Weights of a small sound classifier: activation swiglu, layers 8.
Rows from block 5 of a small sound classifier, named by matrix and row number. Rows with one number belong to one neuron. Each number is 50 + 15 x the weight over its row's rms, rounded and kept within 0 to 99. All counts start at 0. After the name is the row's rms in percent of the matrix's.
After each neuron's rows are labels from the 100 clips, of 14848, where the neuron reaches its largest size: "responds to" is what is common among them; "loudest" is the band of the loudest frequency at the time of the peak. Only what is clearly more common there than usual is listed. The data: acted Russian speech (Dusha).
# gate: MLP gate (model.blocks.5.mlp.gate.weight, 384x128), inputs 0-127
# fc1: MLP up (model.blocks.5.mlp.fc1.weight, 384x128), inputs 0-127
# fc2: MLP down (model.blocks.5.mlp.fc2.weight, 128x384, transposed), outputs 0-127

gate.52 100:57 87 44 64 60 54 51 56 45 33 39 72 56 59 34 69 75 39 75 43 46 46 27 53 43 39 61 37 47 70 38 16 57 50 82 31 57 44 52 31 53 56 35 63 67 27 71 63 75 47 79 35 46 25 64 29 59 61 47 47 52 51 23 44 67 51 38 63 38 61 41 48 63 68 68 66 69 40 67 82 52 62 34 50 35 65 51 56 47 45 70 39 44 86 72 44 34 64 57 55 49 98 46 61 68 46 46 54 54 55 38 32 33 45 64 15 69 44 49 41 58 44 45 42 40 44 52 55
fc1.52 105:64 51 71 64 79 63 33 45 43 44 50 55 57 37 62 34 39 24 42 32 41 49 53 18 44 68 44 59 21 73 68 40 71 39 43 53 71 30 46 33 40 53 27 33 43 04 69 42 44 48 54 30 43 66 56 37 61 39 36 64 58 38 49 54 54 59 49 40 48 69 43 50 46 24 35 27 72 59 44 48 34 32 55 51 49 64 45 52 34 51 82 64 25 25 56 44 34 56 84 43 22 58 17 62 26 50 72 67 68 45 48 43 38 38 37 48 11 44 47 38 40 49 47 53 64 49 39 47
fc2.52 105:58 76 69 40 74 69 54 70 48 46 51 53 48 63 21 32 60 36 40 41 52 71 38 56 39 57 42 50 59 33 56 37 71 26 44 64 39 24 50 58 48 49 74 74 52 69 62 37 27 67 47 55 48 36 61 22 36 34 36 44 41 44 76 49 22 41 69 57 33 56 35 54 44 58 48 42 59 47 48 47 52 21 56 26 58 39 53 35 83 52 36 50 41 59 45 09 38 42 40 06 37 63 35 78 26 65 67 64 56 43 56 62 43 54 45 65 38 72 57 23 38 39 56 44 25 43 63 32
responds to: emotion: angry; emotion: positive
loudest: 250 to 500 Hz; 500 to 1000 Hz

gate.133 098:59 53 45 61 70 50 46 06 36 45 66 33 33 47 77 43 43 51 61 24 47 66 45 29 64 62 44 33 58 44 31 42 39 50 25 37 41 70 36 56 50 44 47 49 42 79 67 59 70 42 55 27 69 40 23 40 67 17 44 57 74 73 74 42 77 45 70 58 56 84 39 41 34 50 43 45 54 38 75 49 48 70 49 43 31 18 51 32 55 35 56 48 35 43 56 51 41 62 25 27 40 68 42 21 34 48 33 63 56 38 42 71 57 59 49 63 38 57 45 46 45 42 54 67 53 76 51 82
fc1.133 105:50 47 61 51 69 58 38 46 56 87 43 38 61 68 27 53 81 35 71 44 48 36 46 60 28 67 42 37 40 69 81 80 64 68 64 55 34 50 63 76 49 77 53 54 67 22 77 51 35 64 36 60 53 56 47 48 48 62 35 52 42 50 76 25 64 49 72 62 64 46 50 58 08 66 44 55 60 63 47 39 50 51 31 56 43 57 47 56 34 74 50 57 33 76 44 46 52 85 39 69 76 52 42 50 50 66 53 48 64 46 25 59 53 82 47 43 39 33 24 39 30 54 32 51 40 46 51 72
fc2.133 108:72 41 65 36 47 46 40 20 51 64 47 73 33 30 79 22 39 64 53 55 45 44 66 25 70 32 25 67 56 40 55 70 41 18 39 44 43 41 59 19 37 58 43 31 64 42 36 57 47 41 62 44 56 61 26 47 35 84 49 44 56 61 54 33 25 53 17 46 73 79 54 69 31 52 45 32 30 47 66 62 29 59 56 66 55 67 66 75 48 63 76 55 64 55 43 52 57 78 53 66 70 51 40 52 42 71 29 37 54 49 51 34 65 46 46 67 37 42 49 38 36 16 58 62 48 62 54 45
responds to: emotion: positive
loudest: 250 to 500 Hz

gate.329 100:16 71 47 41 54 69 27 43 37 28 26 44 57 51 49 58 67 69 43 37 69 39 70 56 41 48 67 59 33 41 58 69 73 78 24 55 30 48 48 24 49 55 51 63 73 28 33 65 73 54 74 51 61 50 43 53 70 40 89 63 38 59 45 43 40 75 72 44 76 48 54 58 59 23 47 40 60 58 59 58 19 25 55 62 77 57 42 71 61 60 52 57 47 76 58 35 35 62 64 48 57 62 38 59 26 61 57 49 61 22 57 40 36 62 32 58 48 30 30 71 43 52 50 74 45 60 60 56
fc1.329 097:40 42 53 46 65 36 50 40 40 45 36 51 34 67 37 38 35 20 56 52 42 42 22 77 61 62 60 30 28 66 67 45 11 36 71 33 54 37 54 56 67 31 55 41 57 58 48 22 43 68 42 46 36 73 29 49 41 65 62 49 53 41 63 28 43 40 30 60 48 52 73 60 69 82 47 56 58 47 48 55 58 36 47 59 25 81 63 83 61 46 30 55 44 58 51 55 48 42 21 26 84 33 50 76 60 46 66 48 40 55 41 50 40 30 44 48 33 55 61 86 78 69 62 44 66 65 51 64
fc2.329 095:45 18 52 76 23 46 57 31 36 47 45 55 22 56 43 34 59 76 58 77 37 48 43 46 62 73 36 61 65 73 41 24 64 34 27 76 60 68 38 45 62 67 68 77 57 72 52 62 71 37 38 46 45 56 53 56 54 50 53 39 44 62 39 28 37 45 53 51 43 47 35 31 32 18 71 29 70 65 42 26 67 25 44 77 83 42 49 51 59 56 47 38 36 55 29 66 59 40 28 36 80 56 20 63 50 45 59 49 53 32 70 68 58 62 66 61 43 56 67 61 62 60 42 43 59 42 45 41
responds to: emotion: positive
loudest: 500 to 1000 Hz

gate.257 117:29 59 54 57 40 34 34 70 65 74 60 68 39 53 70 31 46 51 55 45 60 68 43 27 55 67 42 30 46 61 33 44 51 29 53 35 37 42 64 43 42 56 28 37 37 38 42 75 79 44 15 58 18 63 45 35 34 50 30 27 46 72 88 44 58 50 60 64 46 94 67 34 41 47 52 66 66 49 51 34 52 60 40 78 49 36 37 44 67 26 42 41 51 47 65 31 65 35 62 48 58 35 48 21 57 62 50 40 54 76 36 28 38 16 60 76 39 45 46 64 57 50 36 59 51 60 37 54
fc1.257 105:40 40 50 40 38 55 65 54 36 54 70 31 51 70 56 26 43 61 64 53 38 41 71 33 41 80 61 66 74 73 58 47 33 34 54 71 57 49 68 50 31 25 31 53 47 48 52 59 54 49 61 73 38 40 41 52 43 75 38 49 43 64 54 19 45 65 26 57 63 77 66 48 48 58 45 82 60 29 36 47 55 56 40 93 55 38 49 68 83 25 52 49 26 56 51 50 50 68 51 66 54 32 59 60 75 60 46 47 51 85 56 50 21 25 54 51 39 58 50 53 74 70 30 58 67 42 75 28
fc2.257 101:84 46 50 51 53 34 86 63 46 42 60 62 54 46 56 67 50 56 39 47 34 70 26 70 00 42 49 50 55 56 27 54 61 69 45 40 26 71 67 46 42 44 60 30 37 48 34 39 42 42 38 35 70 52 60 42 30 61 28 46 59 70 59 44 43 65 46 34 62 05 78 38 78 28 41 71 42 52 30 30 24 58 78 70 61 51 43 41 40 44 46 27 67 45 42 70 31 53 56 70 54 60 56 41 66 67 41 69 42 63 53 72 45 74 50 43 50 62 72 50 57 59 45 39 40 48 55 49
responds to: emotion: positive
loudest: 4000 to 8000 Hz

gate.20 099:51 38 53 36 43 64 43 16 51 44 52 53 69 53 43 52 53 52 63 46 65 42 23 39 64 53 72 59 51 60 20 39 45 50 61 42 27 35 82 27 53 57 35 39 42 55 36 49 66 59 48 68 52 37 42 31 50 78 47 89 56 44 66 39 79 56 65 34 62 47 68 24 54 35 52 45 34 67 69 49 77 72 45 57 45 23 47 35 41 33 50 47 57 66 72 50 76 33 57 64 48 32 53 81 64 49 82 74 65 33 20 29 53 59 41 41 22 46 35 36 49 30 49 43 59 32 61 33
fc1.20 103:41 42 47 45 67 45 48 27 46 28 41 44 43 55 30 47 54 43 69 27 67 36 67 56 57 47 88 43 28 43 30 40 25 13 53 54 41 44 62 28 45 70 41 36 50 57 47 60 76 50 27 57 67 31 54 64 69 69 71 78 38 30 61 38 52 67 70 41 55 26 61 39 60 37 46 41 65 41 57 61 51 79 63 62 62 34 52 48 39 45 54 30 57 74 87 48 89 30 60 67 63 45 54 58 67 39 45 63 53 41 35 46 40 40 85 58 52 43 31 59 42 34 53 34 48 35 52 19
fc2.20 096:55 54 50 54 49 47 58 50 63 57 47 42 58 51 43 53 67 59 56 44 30 41 38 52 50 64 29 49 36 14 01 67 44 42 29 53 38 49 59 48 53 42 54 65 85 24 86 48 37 78 60 43 51 46 32 36 29 62 35 50 50 36 64 42 82 46 73 47 45 54 53 70 52 31 99 59 39 47 54 54 61 54 54 60 28 54 47 54 12 49 65 70 54 49 34 37 18 31 42 77 55 64 46 55 38 53 50 56 60 52 14 70 36 59 64 62 57 51 24 43 48 43 36 42 52 59 35 72
responds to: emotion: positive
loudest: 250 to 500 Hz

gate.23 097:51 60 53 53 71 49 44 48 65 58 62 55 65 32 55 68 71 12 49 31 48 52 44 16 44 80 66 56 34 51 72 51 09 68 37 24 57 37 55 38 38 41 57 67 26 55 45 52 46 60 48 50 48 72 75 67 66 29 35 48 58 58 63 50 61 45 67 30 47 32 81 31 38 30 69 24 58 60 49 53 51 87 60 65 50 64 37 54 51 25 62 68 48 50 34 40 82 54 57 49 28 70 37 34 64 43 39 52 49 47 47 43 46 49 34 51 27 64 33 31 61 85 40 65 53 55 45 38
fc1.23 100:60 42 50 50 78 73 68 43 69 64 65 52 38 73 17 69 60 40 34 66 40 43 40 34 46 46 81 49 67 50 46 43 16 67 47 55 63 57 38 39 54 54 44 52 48 60 80 59 53 48 51 34 57 61 61 37 50 24 50 51 57 65 57 60 85 65 61 35 42 45 71 41 36 45 72 48 62 55 33 56 41 73 35 50 45 51 32 58 24 14 48 59 49 36 44 48 94 59 50 45 26 75 36 48 57 29 49 52 40 40 55 58 25 63 34 58 54 62 57 27 45 82 39 63 48 57 14 29
fc2.23 094:64 51 57 56 62 45 62 53 35 20 68 57 57 56 42 24 35 59 76 42 44 70 48 57 42 07 73 46 42 26 42 27 73 24 40 66 43 52 56 65 44 63 39 36 55 79 49 25 50 42 38 73 55 43 18 60 61 35 59 57 37 38 59 53 54 44 61 53 47 49 63 66 40 35 43 56 54 69 64 68 57 11 53 32 43 54 30 61 38 45 48 56 13 23 48 44 40 81 57 56 40 32 65 40 39 61 49 53 24 32 26 32 52 32 48 26 76 57 42 67 76 62 58 46 52 62 60 65
responds to: emotion: angry
loudest: 250 to 500 Hz

gate.382 110:62 59 37 58 55 41 47 59 50 69 55 60 44 55 52 45 39 34 46 63 21 63 80 42 52 35 66 60 76 50 46 13 64 47 44 55 67 56 47 18 30 59 80 47 39 40 49 63 55 46 51 85 42 34 39 37 39 38 66 39 72 68 64 36 37 72 58 60 85 47 43 37 33 48 63 48 74 61 73 37 45 66 54 51 45 42 43 60 75 26 55 27 44 62 58 49 65 50 28 73 52 58 63 08 55 36 69 70 38 23 34 41 47 45 50 56 48 65 51 68 42 49 85 27 56 50 69 63
fc1.382 111:28 51 50 43 27 69 53 30 36 67 21 53 46 78 42 51 32 61 60 29 69 36 43 46 59 29 45 56 33 67 51 64 49 38 62 28 53 65 42 43 51 38 58 29 44 66 45 58 44 35 25 56 74 75 45 49 45 81 60 53 73 29 50 67 53 54 24 46 27 68 55 45 65 40 48 77 48 72 23 56 67 43 57 65 68 20 50 60 42 43 68 56 50 44 64 58 53 58 26 64 65 54 76 47 76 56 43 50 52 51 72 42 66 30 58 51 36 57 48 32 01 71 35 69 57 67 55 38
fc2.382 118:53 35 43 44 54 55 34 36 30 46 33 34 59 56 63 47 66 34 42 40 65 30 39 49 24 39 21 71 31 48 45 55 28 73 42 64 51 42 65 33 62 83 36 31 51 59 47 70 52 61 93 73 54 50 57 83 34 84 41 60 42 43 47 65 46 76 61 46 55 31 46 39 62 37 52 54 25 40 74 33 55 70 49 27 57 69 58 35 13 56 69 46 68 45 67 60 34 52 49 52 65 91 63 57 52 34 55 61 47 44 73 38 45 57 57 43 40 38 62 21 46 42 55 57 54 55 30 50
responds to: emotion: positive
loudest: 250 to 500 Hz

gate.174 095:54 76 39 36 28 37 66 52 47 34 37 36 69 60 39 64 32 45 43 42 46 58 27 10 36 52 63 48 27 56 36 74 48 23 67 59 44 24 46 32 30 80 50 33 73 59 50 47 45 38 56 63 76 57 43 42 59 41 41 58 78 21 51 57 45 69 38 53 23 29 57 54 32 43 57 44 60 27 68 29 47 59 26 45 23 47 59 58 33 61 34 52 78 52 58 54 57 57 55 41 60 56 73 59 70 61 40 45 15 60 78 35 62 51 44 56 61 72 59 42 17 67 37 50 55 65 46 50
fc1.174 098:53 13 67 51 67 83 52 46 53 46 68 47 56 17 49 50 34 43 77 38 53 39 86 58 49 57 36 31 64 34 66 37 63 43 36 56 45 75 63 55 65 72 41 38 45 64 44 27 31 28 64 58 41 37 62 47 43 45 56 41 54 73 37 60 82 55 28 49 67 49 17 69 38 47 44 80 53 62 56 53 42 73 50 63 59 36 50 59 70 67 50 28 46 59 35 52 56 63 30 49 39 30 68 39 39 28 30 24 69 57 34 52 39 56 49 31 47 66 76 23 57 26 35 46 64 43 47 49
fc2.174 094:28 58 60 20 65 73 63 46 74 69 36 00 55 33 55 65 15 45 54 59 52 52 58 46 56 65 30 56 61 66 53 26 28 84 60 58 34 47 49 57 45 61 58 56 45 30 63 54 48 33 28 44 59 36 62 54 43 23 78 29 75 43 41 42 32 31 42 65 33 64 53 59 47 51 50 51 53 58 54 40 49 51 49 62 67 63 50 60 33 51 67 64 52 71 52 25 59 49 28 62 66 71 48 75 55 51 58 53 21 53 37 80 65 62 75 60 55 53 26 30 52 58 63 69 63 59 49 51
responds to: emotion: angry
loudest: 500 to 1000 Hz