config.yaml
dataset: "acted Russian speech (Dusha)"
time_shift_ms: 100
n_mels: 80
layers: 8
width: 128
label_smoothing: 0.05
loss: "cross_entropy"
residual_init: "none"
lr: 0.0017
beta1: 0.9
steps: 15200
Rows from block 4, named by matrix and row number. Rows with one number belong to one neuron. Each number is 128 + 32 x the weight over its row's rms, rounded and kept within 0 to 255. All counts start at 0. Numbers have three digits each. After the name is the row's rms in percent of the matrix's.
# gate: MLP gate (model.blocks.4.mlp.gate.weight, 384x128), inputs 0-127
# fc1: MLP up (model.blocks.4.mlp.fc1.weight, 384x128), inputs 0-127
# fc2: MLP down (model.blocks.4.mlp.fc2.weight, 128x384, transposed), outputs 0-127
gate.62 089:147034194101148166156088140147084109184124169135135081130091112134132112097130157127099114149141137135131142180104092132089124127120165154134092074090098103113143166133209091132075113171098104164119106140119171127130141087121082115123100207121122118208122115173084148108161120097094190129139143066140141165096147083142113179104100102109111147118112155106060114112190115193155118141127
gate.63 105:129078131098154107089118168105111151097122116151155116181174146148125116167037166199137185133170169117157156150131088091131126198139161086106136143184151162160125161139114140146134076070120130139127174161113111136101073105153160104069111148160079116154171099142099085095147107083076111105132071028086153105149103126141149145134120150125167160085114127082095122108110140144104086142105
gate.64 102:151100140111174148113158090069221122136089128060121111098089136104095137137102125123157115115130134109118121118136108118150105075134110137164148104114175121073101153193166161158143146146136166132110130133049137138122174092084157151163197189181170149139173111152125140095103134107159186177099098083133039142110167146109140150134164162132162125202150126132157135149149186136177165134106
gate.65 093:132166140084088153166167111091109198095130156081154115127216198147156149121101109168118128102140084103060132167133135089100194151139145065109126104211088135155169172078117138149167158089127147136175111085108149171131149123093140058133114159142091124131102093150166112169152090121174101110176165146178076080143159154174151113136118152122104152153143109104114131121113145114170112119134
gate.66 101:154118178108144101083154147101076135147104143117097124123096156113177101125084142145185109131081109148083109159139195043127169139157085121153113130096140190138117113045155145109142094121138098137115093064160133119105174129119110123142196154144169123166119155112142154135136118101134094151153136065137094103143118077178024174121084074084165158195121144105135143147108125133108151093157
gate.67 099:083119146131123082173121124107143105093100163119097149067128125115172161175059164153133107081187125134152140148105156137164154112145143149168104132146115121092164114102116109245150102122127066153129185146097136122080124076169129136199098184113132111128135148126157184097098118181139145121121148094131110145136138174128172094111150073121113177047167148098119101172111188146097152129172
gate.68 106:130030081118134155120097154131121144121129100181123137147154113109092101144080141087135090100146131138126171078134156091125144133180141092153184116139070109105170072094057131206083118119124115155168090099056152108103151092068127132154131150106089160092188177134092104086103115126187157122105117073093134154101119147122196113204152136154124135126129116118132107164141139116163153180121
gate.69 084:058113136150118063090109141137130147137071081174118132172155132093140112091144110127107155093142097113106144080189122154134184103123124096105133165133137123140135146124111138117141123147091185121139127114103073179136071105162044172145175134163133073172156142111125207149177120180118140148135127148091087109141088113083160051202143118216099141079142120172129093097143149138133129107138
gate.70 099:141155094106144149097128108130200139140146150139060120133130096149067130177104142124132132149113051046110197148174173138096124072114128064107126173167212120095138141149101124148138174108115089117163104114176106126139124060154045174174148151117093181124147166105118140109082139141159091144141154141126092158112151118155105168137078141145087164078104150112117135153163153097129090145143
gate.71 103:125148114122074108149133188143149109126158138070090120103123141120133060128116113095140170125140132134108139122142136190134129183180149131096136150158141193138131099134182095167166140116104137086151125113104156196195135120140186080203152088134109151139101075157107140155181132105161172146068140148104178140084086125156175098135072060171164064112152175121152133185159165153129130146132
gate.72 094:101182193143105178093121112161124081154122163128167096120116109200138085125138145114120108191152105077121176107174111171099165129129137146033110061061109118169141117095144116113164149184098140118179130127131139090134078101164124121145115069136100133138149099149090087160087145125141105147129069130157123076134085142100156147129156090132073178050144124076113098126138118099104160125089
gate.73 089:115108107065139161094140133200094122128191140110157113143127115133101109115158115091148115173082124127072129147166098185103134140082116206073108114133158102080057114116173149111091205106165178142110146169155117133103158073127126056116129118125129137098188136139126167151138117117148156123100103089146157144176162110136127095178113180166112077178105150114159161095180065128118132175104
gate.74 096:186116124116127135122227104111143150124146138149122153109069116115089105158115140117152166160131183133164090085120120121125051090135119158146114150117145126095137160128190183115109196134156057105118183117105139179171113099121099166188062167150170147183071157095143118116071099128134111147177118140126128156114159052115163132169137107129093092118111141161123090071133192135141149108115
gate.75 096:128199123169129122124128125109083205095156091173077160102131161062106067089199160117152141080132105115130138069182111090134129085130069109113154156144097126135131124126122107173069107108057182076128093170112097138161125101167110124089066092153120118123098125162103132145170134155170137154076119094116143081161124145115126094113133126074073153145146171143102119158170077160161124141108
gate.76 098:100131144131149195106050158116135132169104153121156169089204138108108142125155111107148152090160136181063125130136107127152162091148116165147107153119121149123113136091090137150159131146100176146156133096158167083144124168155079059128086157195161147093168099136150147183124161126181089148139158128133166112160162115130126113098154060088080078078149042184130100115147130126125096127189
gate.77 107:111087122124122144191115145163112110086139070109103148135085160149116087113151139137117098160148100133152138117106118152059127153154135144152158117136184008143114104086134124140123114065118107097144107165140133180108123143105110103103122078158113143164150123157161160139124102190123079131123069199152128120129112137145126200091129161118139116148062198036158129129183121062102103158152
fc1.62 094:115102198146093122141109145111160147094068107118146139111086142165165130101120055079124090092087094147063181124141128155155159109142161146129079100175092175130086192161151134111124144096165093083194168124134118138184167144065078129157091126103137125123097095151118071106068144132114090160099098105123166088147123050137124149126096114140181112106059158134144160114127097135111153093097
fc1.63 109:115167151150099113148065144189101101120122172105098173116133125150138066127125117086124150164116148120175186145082054144085088142124128073154076137110143190124143128131157138095153184127124174115184160162161089103169198120160113136133144109148196121163094112110135084139154033174135202105103111113139081163135090111087101127144141120107163135123139120157127117107123159124053134162104
fc1.64 100:127115122156225159080108206110132159097078137168119107070092097205134151128097117099191166135102116135150092076159134099087166109107137162135156124078145120159123101154146054148084155120130146103093128142159172113179166082100136197172144069112053120159102125133128142136128152076145137116159133102161093114117079098130095155111137107110164113154138112142108054150112140132132084101122
fc1.65 094:145140135184119121144142179143111116120076089069169067083117190174155107097133126147181162119100190103128139164139095085135081116128149112097119138160089123114147105133162125139072144161136131168099087123117136198129157139097157045098169142145128132151181121109187132139162117134096055145176127091121059150126130184146119131176160175109100120092138128067108162153148137199163121092119
fc1.66 102:130123137142149176131136070131117146090157208105121100171158152151127174125104135104223129160151084110241094126106127138115147116142115121113117117102173060100105116111134138108142105089123095080135106212109136154136169112123143180089145139130126115151175096158111132065082100140090092116145072165071140113099174070082166118094161151106157109096075107144077116132154116148121114123143
fc1.67 100:100079085131108099084088091155141177103129119171146120133223140088166097093128123172141125131169088125135098120163148120132138151141119174147108145121093101134150107126115134071120117096090080125129137047176106166078094175179228193144158131198160108131123156102091133135132106166158121146165156100112132141103126073114137146112048193089133133087130145119125117105154087158147114170129
fc1.68 102:152118141212177083132150097111139101095142122201126165121109076109126171130141165103124137123078049177161162135146115176132178097079130067119177162136068103180168182165182126103155125174185116093095153134171122137142120150117125144092164159114123105127098164173165108165152120148130089105117172125145146116135085179175094107080181085147151136160128143157117093153124145093148140124081
fc1.69 086:118104096157104162099188105087135097090141154117119144075122142068102121157138121077108142114147150110123098181132104114172156163144124192136121098089128161074159134167075141177091168138097090120133097094115108096050131150158160103197123101144113181073138120132119069103139066112124121120130156047157163117115164111117144127149170100130137148105128229077155084079146146119150100098158
fc1.70 106:152121102069130135115160119156132162107147169118092069109081079123146088138080095078118153054100141105117117130126124160181096164109132148098116178137134138093105143140159181144115180091098200139083139118218116092112095095086124131114080155132117111129171079116157131142086143080125081163107117094135119119127149171090127124076119186141171198126121105180087131141107130119094058068147
fc1.71 096:157058164164169128106156176087214184118112094129121102161169094074134042131124110092108139125120130079094223156124105145115122102095179089145057146152201094192110154106183093155095156121176154143125147081161096132107169134122119153154102116176137150125147138159150122141131166171118103117172115111113122155110096119120111144126127146085152124087083147136110118087151139110168151083115
fc1.72 100:114102146063085151163139138179133128081114087085122102150115153115141156170119096112130135104110091123184103081116120113123084132141106099085146140156148154109130084132130068104140146184146088186184113166191055154137154156099116156160165119114100137130184164100130146103033114170146105094146196096181086185079136136143116103081159091143113132147117155145147103102140176148082086172122
fc1.73 087:137173164206106072107212101164039145141107077141136145118115141159108114128116087123135106059152135136114103170113083150169052141150091075125162124156109177116137170147108109062157140124139079152169133077129081153119119201127197146108142180124103121135129123095110144146180137141142120074147102195094127119129141149127118110105140077130118153095127119124148108175131103192146110138166
fc1.74 101:184129133151158168143093101120183146131162194129155109120164144122046126097109052127099127087194138105131119104057146139141110133064159122122156118104136182129174153108150114101132140113144129069103077153135178157127114150124154156123100079148093082122130056130108084120171128101159142155105131114174118115117203166141153166089157185045104058125119102101145092110140139141163124149115
fc1.75 097:120140081127111111153069124138135169176122089106124179126114150132135089131174154190166143131121116154149206136145171089193119103118191111068104098092175145070147055148100107081123147105121136144165064111135144129133138147142178042141134087101117177078140112180129085121093110089108187178144136198162104119164188117125143142135167097160157140133115114112104127111117133083148126155150
fc1.76 096:115123098088141091110146171164112083132105146146129176085126113107106163107146158136093106120133105176123155138099138130155103180078133090196151100142153085112139132166087211151125117040185111145129156137142075100148156041098090148125112107057112168122117114187111086127119069132133075103163104122175153115114159144149151138117083175103149166091135074129146132075135070146105130073118
fc1.77 109:086146157130179106131130083116110125151116093111111161140166061134062066087094120116101086130135117164133091176073133171116146100163152168127140109159146148104147145171071162142145122141095095149138146152108161140136146136123115085116061052162149117063104125148155109212132173145166092147166139118092054059123034145109124157124150123169124129078118132164125178142129110134156137130083
fc2.62 093:163152169137164132137117121170123140164095083174136152210152092157110104143147142083097127123084147112156070137156163080096123105039108125164118129132176146120181108155037171067180149131132076122179136107131149145096125113116217104154152153145132110084061122099120163138115124135129130140109085119115108101111135140135207159168123130125122161112121143167156121176094209131092127140119
fc2.63 112:134110131140153081101118163142139152129129116161139090133171103083125133123138081137140185091134100135216128110112122090170157121111131156127183085175183143147139143085167142145101073109142099131113173145120144120215170053146175126139103149161120079149110184104124099111136109121182178083145098157157175159125095107165175170069157155063132167154092163158147120097107083151126192147151
fc2.64 095:135084059065082084126171160095132060179121090125124129180066154099129126137154121158145123114150099183084108084186103145065114196080112164178178137160106126119137094116145182120135159126128133120140174140152131088117159151097095121161135182171164111133171121134160127123174223101116110122151104110155084092079115125154126166112141159144116116120111095149137080093119171091111121105176
fc2.65 094:088102108126124141105141126160158165138162185129111129152129144071141154156119139104076141136106161178145186088174098093094140079135171083087149079087160030097138187187157096128115082136159129183145186155084157166086149152140093131091110116090134165145086145108080099152117185189136107089128147114126146115141178160127112178140107121135122151185128106109153137127192164124104181120133
fc2.66 105:134152120131128076150117116122126113124150107125024148089112118150119135191097126124121112105125123113122203150109112150115101146092086120200085099127108156120093153181113142142116067095099154159104096066173184180080145118151159122122158120174129106152137159084092144136091175117068158114047130179163080134147173183127132130116102167131182172118131083150098192140129120177136135091154
fc2.67 101:175108151206141167108057120162129150203149046145136119162100122145132158148121139087136166149163122187120101157151156142090130176097143222152060115150116157162101143149140131098172125091142136076125080133133087143137117100147144120111106151069096161159123081164160158130150098152146157107072073113185109132138125178094108165121126174123149190150152137155163117123100117123085078134101
fc2.68 109:185149137113103146110157075103138160109078103165103103145099154149151137117126183100157119201127120027110104142145099135066098177129116154152153111127099186170154146077120100150129089137097133136111112145180178191109115057125169149151116125156147140141129180119105098196112175089131093144116161087100114150120143114147086131054106116105063113077146129113059109165102166103124108110150
fc2.69 095:173098201123092098151133122154123106147133108138142076132142116122080100120096143119171154118118151097095138152107164142128142121123098109200160119155086166087192145128171064104164177103094125088132092154135131147122112104207150138130100149109155082125165109129137128161125139142195107194083143083106099151136159128117183133126134229060173102084127120136077160137111104126164070064159
fc2.70 101:127112106208106087094068173181130078133145173105145123155177102064106130141213115112094124103104114157148090177106137129115157139122116109151079148117125117144167055119098076115135100088137137084106125072149127103176107141118097156143177140159090142105110122105158164140137150177180122114074111127105067112066106061126093110123160131054093097115171144116084121142146138125096181117094
fc2.71 101:107093082145092113174074080080082147142065146086093176131150151137161149103094110107147136171155117144172163122170101129078105138092115146152163145098136115158118113121122133179157174133100091173121120175155158118155079105180145105107124137144192127131121103104137173204098126141134143122164140148165130064127143111122119142201079097137156148183075165125171079097061114107181098120192
fc2.72 102:119141160141134125128114133157108136074158180151115177154127178176074158129153125046120131166127148134152089132054120156146159125117145097124096175160111116141115147128091184180119144072083139096157187113127107088094128136106230178145136106136125071089137159160119098092123052115080168132154167105171118086149151130105115151109131139173149159164122191131141119043094137135106106100135
fc2.73 090:124093144178137170074151074141147095171149164119135089106120184123121092093122187122152099083120097118191174162137173110139067133116118082099138118161173195182141167072111029123121127119136114124129130131172081069095109104166144143148146131143181059140129124119175153157092065124131117169157092160142133147108143136132101128077082164144115131181173100178107087131136145148102132124147
fc2.74 096:141159112124106133136197166136115137127128046153115041146169113084108164135137133106140163093099058184122089140177145078127139116106114161107144069137123143122115157139142137128084186155096132088065162083186154093157158153181154187169128176073172140135148139152117135145115109100117157164095118161062198134200158118082118087159138142127126117138098099111166126131110145123120111134079
fc2.75 098:137136134130118172157166155091074139126104147148129178130139160157186130103097146158116111135106145179180082129122190138135082086153175087118108180171106126110117127119126143092130060104152175119138144149116133123140137155161072114135126116127123136076063140137148140136117155153110200064170005178155178102110144123112125126148072087127209104083161107092148097086124114163114115130102
fc2.76 107:162104119114075143174145107129170145114113145164163158163106114136154139100141124145149096110125118112146093111109197144108081088105091054115177151134141117097124084013146035128129115114142104125127228122144128143131112113151172094147194056117077040135093151166096139092154102103117130115096177120113126124081120100126126132163095152150112146106106181103156116157130125132150107091147
fc2.77 103:170109105130099151118130169153063133170119128078156104141158163141116144196078109085064181083132119169166109086173122130086126085112132052152189098087099124136107129121097094127128136112162147148150151115144075144180187119158095139066112084157097141112145091140161092095130123086105101138142165157164097124146078162129153098110184127095191174153121113101171092080156105192158119145127